Weights of a small multi-label image tagger: num experts 16.
Rows from block 5 of a small multi-label image tagger, named by matrix and row number. Rows with one number within an expert belong to one neuron, the router's apart. Each number is 128 + 32 x the weight over its row's rms, rounded and kept within 0 to 255. All counts start at 0. Numbers have three digits each.
After each expert's rows are labels from the 100 images, of 14848, where the router gives the expert most weight on average: "top examples" is what is common among them. Only what is clearly more common there than usual is listed. The data: photos of plants, animals and fungi (iNaturalist). In brackets: how many of the 100.
# router: router (model.blocks.5.mlp.router.weight, 16x192, trained with AdamW), inputs 128-191
# up: expert up (model.blocks.5.mlp.up, 16x96x192), inputs 128-191
# down: expert down (model.blocks.5.mlp.down, 16x192x96, transposed), outputs 128-191

# expert 11
router.11:134154203102125138116160167187087120172098138108128137153085153146113105159088148150120098147142158141107130108065141073107154128117193121096188106170093146174167158160117117108092098172092107
up.0:142070096075163120126187101109153132111178141143115139100113119114158125127097152122183136106162171091128094124134140111243136096146106129117135110117109119141101140071092149142130129127127123
down.0:157128131127152137109096144077163136138124156220126110133105133130122115125150098133132116114124152187120203168120117116023132129125128122108197138153116136189140159130061146131145132167129181
up.1:117148127118096115122131125085116097129126120131157140119122170080090156117131150101117111135122056199063202119093102128206095180138128127165145124191149084124098063191176114153077137144127127
down.1:136125126134124234166129125133083174154164123116111099129122115166139125153115070136070065134156188122116135140105141147106124149160156184172130132123078174079085156098177129092153091105158097
up.2:137118105081129132131127138145139098119116151127157106149066088162144126204065123082123121121134091144171128114181141084089005149150125113080119127127139131063113127090133093152095128127075106
down.2:119118127145121188116090103143109117116187176123097128115128127103076188114124125133152126114130112142092134227125143122118126100057082127136176128149100127130140151109141129103106130125113112
up.3:099165138126120095105054075141097130132038123091127196127102122065134138120134137130143053128085127154141076111095117205124103163128108117093106083094140122128135123117097126141153174197124157
down.3:134103130129085148060114122171169171101113070111083140160255125104131130127133077147130127194089107102135152114204159131129129102140122094127149139090130128128161130119127120127132096112133127
up.4:118099131129066129115153176100122114127063061089078175136133131157079134118081180137152130161087136149169184108139134145136164135126098130125129162198085131131143114110129127158126158176135132
down.4:125115084134086105149158102153096180140030135173060119126068120133136140115089132119152125127135084128119126127146127089131115117115103136133127161128106115123136140066111128151114168129127160
up.5:121092137116170130124167128130196125126134120162128127132125127134190151170116119130129152140170092072129129074140128073134079096179070170125112136062146173157114140094084082117130135122139098
down.5:083128076093084105127104149170121024121129131166070152090168133121068117126108070130190124148071136105118156135119164104104164145086127125134171077138174121212110122129120156118160110123118116
up.6:120124112189113127134154142079193123200193100142122180106148120176148129103127086102163185126136078085093128132122100159162131122161096150096134137139127117083159150035148130153118135080102127
down.6:031161127076118219127103134120166128031113128109127064111097143123111154133126117129127127192140114078137171111158125095157128180091120125131248140155118129130119130159117122137141147148121129
up.7:165130137124170133156125120150096140113158131165116204134056120128186118125179127086042127070122135128128132161133108141128133148131094145123123104130127146040090128133128147132137124186166107
down.7:128144118089094130157128181131173122069104128041127089116133159150154103072133128120134198121148154150127132086129136147153172159117105112129210110126128119140182137120123185111164144130047140
up.8:175137060116153067108060137170108132105129117144115092102166128093060130129034117133158128192105191126116092138146186156128148116024100128155129148153174188151061118127105168126146135130168114
down.8:105111129129121044064138097129129158113119212130130140131105081117138160047123122153154141172108127126184130108132128060100110177129183127129134135136125082107109155128086141114129124116089110
up.9:110106127151130133123128123255129163129131149125145134101133164088150170126140111133141090153088185124124145147128165087147096137124147138180113126088107132115127037142067165108102144103066121
down.9:166125116146153155154166121119166148124142202134149138130110159164105119156106103133129157111199173136114141131178120120118153154145132072128099122119125132134115129093081133103153137128112176
up.10:145128115119129154130099033190141129171127147135115113150126127146126183133122144130128136099122138124119074157127128135129112134131182063118147105129112055162127163136083167109162112117135146
down.10:143142113072195102128165169189124086099126070150113129128114113066120118096155116135088124132130127191134186201114088082039128042129076147118093123123141164199163126135118106164129125125080099
top examples: kingdom Plantae (98); phylum Tracheophyta (98); class Magnoliopsida (59); class: Pinopsida (25)

# expert 8
router.8:071134051120109103093078139128172083125134078173168114082112155166126180094153110158120182108154129104080073121169143124149100146140140114096108109155138109108099172136105114102146088088122155
up.0:132166132102201129094113123144124153127130123093142160149129125123124167127127142110161116093147121116134130143127138096128128125090126107148116132029156132159115162163149139126184128110134086
down.0:175034065129155158150134143094141134147122116065101109132142129123122145063118147128126120129146145108130102139132132123079146100119100147114137112062055125167087111163167157156121191072119102
up.1:131133154122128162062073128152087121124098107139121120109148147131088161139123127169129091127121119146125096218116126133147128082125156122112174158140066123154129127140134145118153117117140108
down.1:134133140154195117078100161197128137128107146105100134121119060136205164076127172120109182128117059029138125129101183154094127096124130128144125130078144107111104126106154139049128122112096115
up.2:078123101129136216125125123163157125133060187129133077104127082132153158103122089116127117130154080136123110132147113139106072126130130125159134117122139128142122125126145173125134158135172094
down.2:185122167142168172118148133141126145134131129109130112087162128162127145156131137144124117130126117137101098060122120127127131145114127127116135133202020112137128176197129117114107128130155145
up.3:119106121167165114167152145126087140152125086100110101160142133140158155125069178120108135095150179091166100144179126090170148128148128159171126129090146062125150152190127101204129131116083085
down.3:133120099134054150126209101172096154129099100156129134152126130101119175131150095134126102148111121154160112093101095104128118110066111179092166177150109174126130150120094094114164061053140122
up.4:106074116187160134068111013140138147120149112114120083131123119112119130114095188156132186127126080118089162126123131163136100188148128124120108135128128142057127155174129120094102147120137157
down.4:093092218144106129128130198162169124138132128102086152139128087128135119119101169057131102099108146090119173130135145179103117086139141142120111117124121189138131129128148127148106132127099063
up.5:088132098124127094094123106147173086099126126128168178127130128109181127072162108134137097110130130093100127123029179130129102121121154122160101114106037104141130106129087149138127133142146152
down.5:194106159125120115158129190114132097127127145137173067114127128093143127093084113107084129107157185129144127096176148143130106122123163109116100114127230093103119214092124147115096169093121125
up.6:135132162128080142140128114074177128114127056106097129136127144080129156105139145122168124131109180128162143064144124110125108129147145148102183155143135069100034130128120128146143103156125141
down.6:128159107116111104144110127173083141122131133081128092143117136174128111185094141143128132110199130162122128128137065131094153194127251135138150131104157148136117050099156108127137164100149070
up.7:163133149147165125134111144135130054122094140013131129148123137198138198129123152143128137138230136126096122144128029128126146090159121140081107074107125150155122175157129162123163125126131180
down.7:119118130108125203121107086049128168119110136201153154132124079120099128159081144150127117118150102129124210130130103099033128098166109189124133163117162117172135129172110131104186120113133101
up.8:189151153130101170139080153139168093152100128140077120135139132152122077175157121000128121107127137109127173119151140137129094116126190129152073136059111138099129102094144174142150191132131151
down.8:145147205106153079119147082120111102174149102125156177147154137150117122070128132189149095157097086134109136142141188055157141103134204074132150194116127123084129176146110129112119116128084127
up.9:087096142108097177129124112128059108128153132124226146122153112144123128127127045087129125124086096193161111128117056127143136112133136086135117103146130065105143120157179178105164124126133093
down.9:135106114132150157138104131072127157146127155154113087122142121126161100123140129135129201126126177119136062169177112132133110109121113073206157128096068128126108146205142142149130142175194105
up.10:067126134125124154130097148129156108128095128156130201127117122122081128176128105128130139136052111188168142153091175145127163150106124109164113177138102118086139131086167069114153156090127226
down.10:119120230126155112135125152181125080151148121148167102155087078141178098111176130154111148134098179127148107136162123169103075133112055128137108140114123126132125127134129111119140141094127140
top examples: phylum Arthropoda (63); class Insecta (61); order Odonata (37)

# expert 10
router.10:139132140071151084147094106116062156068153123134116183176089153168128127098157154089124175090125134111137111119088127212120161123121138117102072188142161168125133108170096101087112135151157139
up.0:122157137159126092128134119228118174151132139124095135133163104166138152152146099101170110160128140050123127098159136128112130138085125160137234069128164172074146218107118103128129091071116097
down.0:102105127090171205096126121124162092087163175100132119128131211180126128133094127136140133173200104148145123108123174123134133128110132104115103131132124089130044112162136156111131136155102123
up.1:135141129099083116076103142140060153104204122103051160112155167142139161058146128128169107183108153138117073128145107150153151100141128128156177083133157189118122128160140094118138153130097117
down.1:161130141157147120127148138107172069102189137128068154176185137158114190142157113133148108127138076139129130123126162037185094123128109109112125137128108139109143135167119147132136147129134194
up.2:143113049122124127144140212176133134142053120060127134051127112128130152122102179156107129079129154141136169127120125157109142073089148139079136192124196084087129186146116171129108137115203148
down.2:100081136125197092173138118137107110113136118130150116132214046140145148086149107149108151145122131151071102133083108093114209129111122088255077083111133103131090103109135118145118113174112132
up.3:144160170109127132142137058128135171126104130092173155093147203127124059161127133176121161102110097143093141132128104145128173111157128107125158133122126092117133209130108109121083134115142217
down.3:094132074146070138124119117082149159154173104120168135159127071162145160167071103094147105156077111134138129178084150213179127156129132098128131146130133106130098111150120121103079177057161112
up.4:183130127058134115158126120193187152142140183102111122190079128139120128140149089116130116056095159085085113073127129189128109134065140164147128148074134201065138146157160172055133118151128104
down.4:139136125131132148132156159114127127183102186083131114080135129147167145074142128143137112124115180165147133137148196097124119205188106139123080135068125168161124129125140038122193154116148108
up.5:135133125163132128108132125198128128154162138255218078125117094125131177118132097135135123113146100140130122128160059135129115111093121113135122152113098151044149101091128133111155123105140069
down.5:125169088086134182132105109111142128116153129107092131073108132150113116209112129128123105104128145120128118195149131074145143162113138045147168096175189129137091151113122131127165152155124130
up.6:146130057151132091187128116044129148172128166089116083144128158112175128119105134129110094097135127118052161152108129167134128127156127126169105076149135114119036133131149088124097170108113128
down.6:131134083088147155128075141149129138126130096160100067131063149104132072118155060085094185125165123120125135112128135106060098151119100115086128111127083136115115147130116164161142143127121150
up.7:114105087163130153096109130167109107137116131106074238101117127132104113085119116129131167061128196090111147095128141084117145087119170203135187105125127128132152135137141100106177187116120165
down.7:152095118104120137153170129125135100104139121099193090180170163120153225176123154121087111064169038118073103097139132097088108097118080099122191168116144111164105128173140114109113116159144255
up.8:132158107149042128133076118130131148158140123143054128136129124100168125167116143148111121153154097087154092016130142164128120126103114117161135138130117149145133101152124164102066128129118170
down.8:145141127183178124091142130143137127128128123131164115204104128241100128121088127152116120132088116142073080081125128115118086105093101128073158168113144130133118173074134134132138119129139125
up.9:153129129122096125200115116061096143140139148092128076158173126131132078124128126104165144124135132182128092140119127084165149165112146154105079106130136157133126136123057114043086119123134084
down.9:126122157140118136115151141176126121135106126124130082124124162084060129151146136169113127106098121104134140121124155165102055098097049116117146189135207132123149160100144103155141104101062214
up.10:121127128132046091134085092157047164138137127179171114040061081097167142127120117054095149128127086144171077135036058161051108098036104101189139114129121124105150140157086142085126141151124130
down.10:175097119131146123119120153032132149102138119088127167200181120146143109120127161131136184159104247121095173097137102083123109115136153124064128162173092131146128139101128158133154162153116127
top examples: phylum Arthropoda (60)

# expert 9
router.9:098133155097127120156129131144162099073161113164178108099121176145131148156145072134154134109156127167103159076154155126135149113108120126165107172094157152151111078147163136150152128093163139
up.0:081126149090135107130145179142180085108143095126127085128123102136131193159126132221147134111127068156110116120170158133121121129169073117091131145089169122143118125130159171147098113122133161
down.0:149130128119129086107062123141131137156129131155123136178192129127128188149126082102117140051129125165118110088123071075141128082132177107182165126124095167176147153052150128099136152151130132
up.1:103129163152117127092131153162139144117096056104103146132137128106163126115136148111127129069121113163102095104091214088100076133192085142143128114125126125218184154221123114155128123086096105
down.1:106124159151149094109134127118128136147139101142197158169070101106154135122119089100065178135156142155112096189093110142141146117136124094124128129128112175090057129128126109153139182130144133
up.2:159149129103155128026118148180083131163091096124112186161136118129121216122138159121095139128149108131135134200104102119117130169148198096130091137130160135112155127103057139135115160114136133
down.2:140149138122126103128112158122165130126171099125135089113141184185084125116141129151129132124098145134128120145175121182135123135134169138118168110128140044134203124168129122124236143135110145
up.3:124164118192127127096151125137198105096133142114131128161129089128132011052079146127171126031131128113137094184082140195118136113017152127127168091147098124135128130125158167090167104119124076
down.3:069120135131123130134190109121122144109122162150127127174128138149139148175129086137150173111064065187175108121113057096140158107145153122202079140127084131148111132135128133130149126153120149
up.4:075120129105180202128091128189131217105119123125144133145069116128136148133093109102107112046193123057130110097133147128152137119096128123129120120169143181122132097129138128145141134137099170
down.4:157119141136111157130097116145124144142104125041118149139090083127130133127123110216137068121163129196109167119084122126131126128132130107117118144113107124109145161128076123060134095163136122
up.5:141145084223187157116061126129131096055145159138109066122137101059136122151187142097130084136123129075112147133142140129186138179131125094127141125117143128191120087134176128138136131133114133
down.5:143128086144145162162250125177132147204136143107133165142129094114113123066033114102093128121145123124125106113072129128130136091088155128099101112164108132111141083094130128181105166130126071
up.6:128131096128130095100112091124123128137129139092132158140149153128121108112097079128129169133113064118103165103140120129115064114180065078128122125144164114102151134108123121132101121127114203
down.6:095122202130125121141138126169123175149129133098075044137163137126187094095154088126131145119122135130185158152086117166110094094125179149108033130149134133101113073073099111154082148062134180
up.7:183151130125050136194129100152127154135161126139121130154122144109132122130143125195087114067153129174101149099120046131129110136090127142107127127123036137127078131126128141142110094150135101
down.7:199128136038153112125136138105073129164097147081124115120133061128172126170131136102079128071127123102201141064116164106154153069082123131156125130038120131126135055106116163127093116081117185
up.8:118127150146130164165136115135127142118191130155125072060142130125102185128130120163069055129130111085136120119166129127127150075105101112109111141188180146148054150132132169186164117166103131
down.8:077101121132155161128084171068130138104108099084157128108140118106132135162109138147141097136197088128124120059078128109126124148161196131128133141136175078071135123105156130133172171127141103
up.9:110128127163146127113128127129127143137128145105122148092144131122126100093091128118123059000149127103059209122113094140124152124051129155088144063139160128120128157125086131136082119153166130
down.9:206129160126132127147140096100158116167065123161097129140136036129126167106124162169177105128101134085152169116145142096131126174160087109078067129142113115123080130168147122130179082152085169
up.10:126123160124132117127111153137103128128125129138124107153144164100101168103115123123154153156127129160096066130162131130126176128180082095207114152095037170198192131078207036134138142093123130
down.10:179091131137087123161192176100201089132106165141128082071126094071123133128119133111160119128112195143122177122130094140039138141098132118148161121077120097125090200137135124124165066132172132
top examples: phylum Arthropoda (60)

# expert 5
router.5:122155116065148198154099107066105179143177120139134116160090079155109199163129182080146171109121106125133168176120102175103097098158097146105145108090140144143181193117140094094106152188097150
up.0:089141093154121130164137178177129116126141131070124178133132119084161114115170125122102145136173115018134091104142120086151142112110076136085130177089121127096129119130140162114060126128130098
down.0:146068095139124088147128142189039186097127125157126130078129120123071146119136197082083100160100172108168125123108153105129131132159179106177091062115113167100134130102120100154233129093133187
up.1:129067073138128154130145107148100093127025123124098106158132111143070150111131081101164123126129127170108129213120052167132128097145109147104129172129129111141185127086125117088093137127173137
down.1:147169199141127124073156134104148139129134133160129142129133137082098110126082105213086093136100180125159136111105128074128124161166150149122127171136095107120150156136052146170176091173099130
up.2:088129128127146124125141113154151160143166123148114155080086108108062122088113144161115087121150105113125139121095153129086146113130095145099111143075114132107126133117082122140084162152148175
down.2:148114108015121113142144193119154129149077127126094110189128123105140110146127096123153132100135104113072090128139076137135158125142039150191153195204093135099098099107158098103170101132124056
up.3:102141145129090116153140124147127140132079169148173138087134145084166150130127118131160111125133229128148139145115121079126108183087112054186126088129118119140089127135123114148066069102136112
down.3:126121189074135116143079151130102128119148177121107155174128115098091152070130221214132193168097119109114142127215136118168067072185103128128138164105098143113193087127131177153125163159120158
up.4:134157071165125100148125213171128128124164072148075080141067128113103142124124132095174161147126143119077124117132144095120120110131070122127092127050130169110184176129155118128158144145128092
down.4:144093143199164125128147131091141127096070145139161043149149138188156184129130133137107113067085130126128124137151090127132130154128147213094122103130115098208124114169124129121162141140128114
up.5:141128085171055135083167085159131134166115149117158145118141098180159135117123156125110133162201132099122197110199128129087122111158104062174126119129175125110128140180067124129143153120148068
down.5:157063163109127200204159101107178149113126128084072077119147151094180117113129117121096116117138137126149121043122181121189162057108098106080182129153094076123133122159108127128117180150137184
up.6:211185103101177120132131067127147130065088140141060124065126153127121117100128116135127135221130113186139112188126127128128149129087129121130113101122126128109076135045116145128078124124131130
down.6:091165146204129117153156127089095135186082171181154105128131116134128088128150128172146167133128140138093166130096098137121080107128128164129139128133057123171131187140155172130159124103128129
up.7:136117148129117100156093152120201082130140098126173128171143175131122126115170135070104125169105135104094085165103128104128143234120163228141095112146128146125245115144143161098157126212083106
down.7:163174126122141072132160128156138131170128000091124118146105154086120095095183122153170110128158129184145125125129121177061039132127127111085113144131119158107081141135157126117062140120134076
up.8:151082158042147068133128152124159094136145139095129118112203125114126102116137122100128061076125120137124188126113152115104060134114134154163152116094168132134192160104133098130123114132167129
down.8:141125098165123120116126137130054157117133127175169128201117141146203128127182134144119165117137125066092121129202138142105129147157186072149079142151145128047142118130168128114146105124133139
up.9:095149184151128138054115130136132154118092102094140114122165111143044094124137111119086150151134087116051157098105104113171116124107143187134134074147124147134126142127198143160147089110124108
down.9:100180148133150120124164138124057098183078175090135135147135102136125122195114069068128114159138066097114100116169156110120167128191124148156170122104126164185127167112051134113122133178074126
up.10:128094129130144133122125120102131196068148173080114112143171102172132176159152175176163129070130049141096139087170128181115202116086142120121133210130119107145151144123138072099113119109121070
down.10:132140107196125134132129115206110128191148084131143113103133114133096131185135128096065119070037125112149082119092106118138157152097087139134109073130117113135136129118109090136130128136119200
top examples: phylum Chordata (100); class Aves (87); order Anseriformes (27); family: Anatidae (27)

# expert 12
router.12:114128106109088126082099114084123117126121106148112106070157132148145154073144102201134113149107114153109091131146107077115159064138131120140142160179167133110119067174189164127153100108148105
up.0:187136164104133098131128248128148129119079129111168105119138129119153228127127170162115210121136107134111109110147113129227125118166121141098100151157130109089100129068126087118147128154106156
down.0:126129113151134108122189122116142101122037126127038155219140155149171126048128128154143146130123149130057071129115133136133132128108124116162168079126163130159115114160197169108129085137108120
up.1:156085194132129144158164081090186127147177090207081123121130167192181118137137161118125133097065125129136168138091132128123127173113125126039134142130127141109128087126080107131068126121142161
down.1:120159095135127139077147100137048069130191171102159129148099122154099111187120092126085125116129124153114127094152093128127082143138103124104115138200121162176099105140183149111100104172071176
up.2:147099128149160147044124101178171126147129106127130225157129122131062090150137123175114082140148208091095164122067125155181129084107111148151128169166143103106128114118137071181129066170162143
down.2:116111145134161083101091196127093130128122109134134117198126124126130133183088148050152145207137136073116093106112134127151020095078135087106121077110090107162126127122136094131043162127113120
up.3:136081139132152171127147147155161126115111159128166152199126119141134130128129133132101150044119132122097086107216119126114175173152101153129198145128149102141116137077112081145077107144076141
down.3:117135090109111103128137128127151112181159113109149126168065148131082053155127052124127156239165117155123178130126074125134171115150129126139094105128132138097162171126123113133125160099103112
up.4:153128137111081163094121146114087075133091125116090127127108102192077127113076128105128153137120083123048087154107130151067208074164117095141123125133093149079133081159126129115146076110158106
down.4:184125139092095121112167074144065151128168229082141147188117111125126079147170197081164135127189178136145148126149150135131127132155177152129067156150127069190093107123137124180128122138124182
up.5:114104131128128130081078106127123128120132125009140088064182078205141135134114115131096105114106076120121118127154153140096128120117153129189132126139154183128117193232176118179116140120101099
down.5:116135129137130098120155138051137127115151081148127133157125130114145115133115144118131095139123183202173131189130126149075128148107115185145125113064082125127140185075047159149156141120029120
up.6:137126122166119139123147128112111122139071119097127128119127151151125121143128127048121164186123120128100172132142121097185030099197086158122077114079060154128133078138144128155062103110104134
down.6:131135180128101174129111123124124124167125130206104115117055062129065163134134083119124075106119087140130048103162145143133241148120125151170158205129174143111140127130133127102154110090140145
up.7:119136145119143080181123109076099136135120133100132139116074127123134007116143109130132106103161113129134182083130092144120128135134101100129150143138137094124155148135190137128146143145126128
down.7:105159056133152107128207107122126124118132164129113129133213125134128146129137072130120109122085133106145121129127130123070122126134156140104137121134158123119129116126025095176128125078165090
up.8:111099127211131170080167167096121120135088087139241126124131096078106156127152047131149135122107128056095163124152138110145068119089165126166151175127126128134166126151217148126133145131113137
down.8:118114124108109115061116106134161100151138172105026128088149132131187120139126153115125125015097170116145187148155032130145128186150118173127109130115099155132113193140133210037118111147137130
up.9:126092161130094124094106091145119066145166126066041126118134151145098142132134111213128127077189133114128120116155102143154171071082133140113120147127075121109184132165134122112123091109118129
down.9:114125143058179133142216067130129122179045152120138135133096133111146055124114144042128167128133146088155141158141158131142194125127131114102195128149139145186131122077103132117120132069101113
up.10:136141154127072170131128099127124132128122069113164129094141135130119129123125085114103140128150128106217088121055166135128129106173183166131089146048124129099103176201148191131059171157139176
down.10:147138166136087152129129068127182118166156144125171130132133203138161133112134151155101137133110077087000128127156178125133154193112084108178171057099084138154129065155127110163168124120146105
top examples: class Insecta (100); phylum Arthropoda (100); order Coleoptera (44); family: Coccinellidae (37)

# expert 1
router.1:116045105191134116150194096169145153118094176138084106122118123075103093099080125150098119136125150137191160095127132117140079104150101086163155087065119119126101067092169150163103073156143080
up.0:128200112116129177156154163227145128120112134137128147145132123153119133167127143087069130150081132136135120214157255126149109109113137154132128128109112123128101113178198208123123126128093118
down.0:131134123144124145124132195080109123120135112071112102122128040053130165090129110130128137103155112087124068090128119126135209116111078198202129133149206103138144127076126097138132129129132126
up.1:126127167132126150146131157179146015132138126108073136115154153147080116141033197115083130130112154102100089163140115103143144130099124121125153082110046153125118098134133120124069163141158123
down.1:127157153085129111148096129085144139138146101084159133184066132108135120113081120131118099155110118209118104129135120121140179112070192162144117135138075055141132179091072127082135184134166142
up.2:112096153225111177137111080075164177117115094138173102064200127113145113166151123127147109176129143137173093186090152093130105111188144143125116128129145158072098122175100092149109137096131173
down.2:111152156072129216127132101128154140182134094148111114142118143127094126141119095215154129128096171139155125113131191121190003176133144127199110125105103132143145086120128158108148114136175119
up.3:128185108123157132148128116123169141122126125119181098154112114094125136131152110113119125101089093121123122116093090145133100116181079132162126093078118144076113120096136087120173200129131176
down.3:116113153130025147110147129144152102164130114135159100076155180145088209172174168089137133104114129129134134125118215059121128103239117149132081179125111116081130132111128096075112121129128120
up.4:112144130114134134128181131142106149139161096112124128122117090115136138122115101142112124122216084124255128090126130139120137137123089133186165067106151118120129127122098126196142164213150139
down.4:160127107157122063165106123082101134124122146096178127180094113120150099160133115120167114126098154110107119102174129103098128122140166090076134180134132064167238146140169103145129095128128120
up.5:130128114112173181090100112147120192134136145186117125159137162095098167124147079165212153049126140202106120175132091188082140172135101122112126124082088141061098123133064134127135073111140130
down.5:129130106049101101146101102064138159107122120123127206133102121131138097103037255138094133159154146114158128106135123154103126111143064150121108145176117139153155137129180149147095082195104175
up.6:139187110151148081060121074093062127139178124125145136166199106132162097128163128128106113042196069057132137119152184107127067124154106183125126080055171123015173130154130128131089136112092117
down.6:129138123134202131070131082139133189125131128151128091166110050123195117094096156113123178144157093135128152161128127114212160155144125158134085124138167131088115127147169127085136132125080109
up.7:150186127202115121123104131169142154122140120106137126211145115089132090103141061151137125177128131122113171139101243159146151160131140129048127109122110138199204175129171131135125131128124071
down.7:084043126165080181191174100128131127125158160129157066116125131143113115162128138094167173121169133113121103176138067122132103129113093103117093148177078183122125122113141137074060199136126146
up.8:170091126154125113189175109195088131136107067130162170153178026144144125153125148125128114122127077161146125118135139175146163069204128129118148147129127121128138129100144070102133126129110213
down.8:099084135144036128150167147128205165120128130135082131097093113128125153148120130103182163090128107116190177148099128130146128127147116130132127104119128097079086119180121179125145179102096154
up.9:052086131115123133182130116126217080111124135187127128118154132124054171128102083160127148122056127084149113143129127145075117126142128128129162130128131127162122123077128138127153105150116130
down.9:163090129129122101154103112102136105126126128119121101083133128193118162116114171074127129153164160115108108107113108151150097082123171114160128117156074021155173133159137107129140117130135124
up.10:156132131146134148090126117157187182064255129107128125170139082096073136125169129117123126158117122135149132119122184115142134165112114116134093158189138116105137124115115128132105085198062147
down.10:142123083121090090112127161146089094048093129131107132146121127144176169145165132037142128155141177143093042142098170127102115107121119151135129107081091175075131127146111135115114115151089047
top examples: class Aves (100); phylum Chordata (100); order Accipitriformes (62); family: Accipitridae (51)

# expert 3
router.3:177117149158198115119117182142176118065174141130145142163133114151141103068183169136161163106155136137183101090175139093168117155138097232075062106067145094158069155108099060123077150125136079
up.0:056152162180128116039158175118148129129127128137140077130125111163113126128094182120141123151133143115126110162112097128078081124110142130116125131141128236027119095089097131077179146103130122
down.0:146228103101129061128176057149131153099143120152115145092131079109099188151177076107197146119146129113130125155110098135203135134094143128170124156126119174104132098137173098126153134131084110
up.1:195131160154224088153180078126133091125174162127123112126169168131128160119152123142162118116073138051068140145173129104215152108120126125148124169126127242141130133131151128155128174130128102
down.1:161122138147137077139131133129113173159119082103112215091111078182072103151141223133104116126162149111145111158056115124126139109112079139141104131124088128150103164126169159131116092147114141
up.2:122089148098160138200099131135170127159124153135135088104151170147126140117132151129121182250127126155034174132164136129126063070191126095130149142152110093189126154075133067098153133141134123
down.2:187204081128067150134126122115150191127179138091168074122165199124124138055128068125129113133131111150073165096162147159111127083150149142110166190142138136100119131101136126092140160080160125
up.3:072060193132151141125121129117202095130128155139153120166096133125130128126128128156161115168099111129183133135188133148124182105054127136133101162198111091130176130125166136129000155139133126
down.3:199103110091125134162136149085154122128085129086128140079157103151118130130127177130124139107113150122129143108138101136160155130035219107070137064168097146154117163138157090122154117159132123
up.4:203104144128182152127166128117096164106152128102166046096125118149127136103088125197129081158181116067143119116087124188141126116145085128100120124133128139104128135175103109102127121131142097
down.4:091110147150079077139123126112158137063106154176130201122167107084121124112127165129126167144085138158150054171058102126113130129149148148193100151129127104157112073087125189115108124147083121
up.5:207113114148150087127141052197157142154108164116158143130098133133169069129190104080116083124136138162080133102119132101133121142163130129137093126190130117127125061077192168133130112157131115
down.5:133117112113131111115164090145127105092113160128093113186148134144136111127153167136145068147116127133098136054130124089099138144101128164109137158130161128138171131136120094130119188100144055
up.6:160179149132159106113111127129117129098201106054133157118127127122061132128113099185084096135118124102160126199155133140131151129144132137128119101123121219143122112126134154114114125132130142
down.6:133092054126129120164174192142135105128096097143130135100142128115136151076114201091149073141038194116128141121127106114128073148172134103169122126147127066138129105085129112131098107127123066
up.7:117152128165189140063124137138120124188141182128098146178126111131083122156104126120126151110129155123100089160208112103134104123126117138078146184149071084140134123097113128126147131128183225
down.7:130126139071120128154088163177083112117136100110112158118157065103156062140130136122134165200161187145158143118134150162146160131129140098130119127120137129111116122142152120120093126166130126
up.8:155111121059130096160077148123145093163088127162135135166116143130128110122130118154108109120094106135050108128122135167127229118122154125176128115153130113148133124094106118111149130128103125
down.8:134118094124129129123134126123139127126228175148174145104163132106117120140121149111105128101129070184136129116110142120129052131116128166093127124129089069129127241154119111244118118126127132
up.9:111151105120145125117124115132132144174075218122049171154190108126096142092114136106143102100115162155066106138199151087132116146126129128127168094089154155166113132082124223092153186075159112
down.9:122134163146166128130125128049135017134126171175079105138156131078151117122100161131115177125119140100149157128137131159125155124083107098160125131145147136142120177180172144102073128132125125
up.10:144097120103130169082122184113082183035121125149146128135143059125082146174114102120135126160129139129126238155131094146123134146118100127109109146129062119115082127130126108153149139112101053
down.10:099125165144096075151130120092050066120128128083065140133145132143145181100173111082184119066083101161135170214128129128137122143104128100163131092144096181134199105096127132129159127136111110
top examples: class Aves (99); phylum Chordata (99)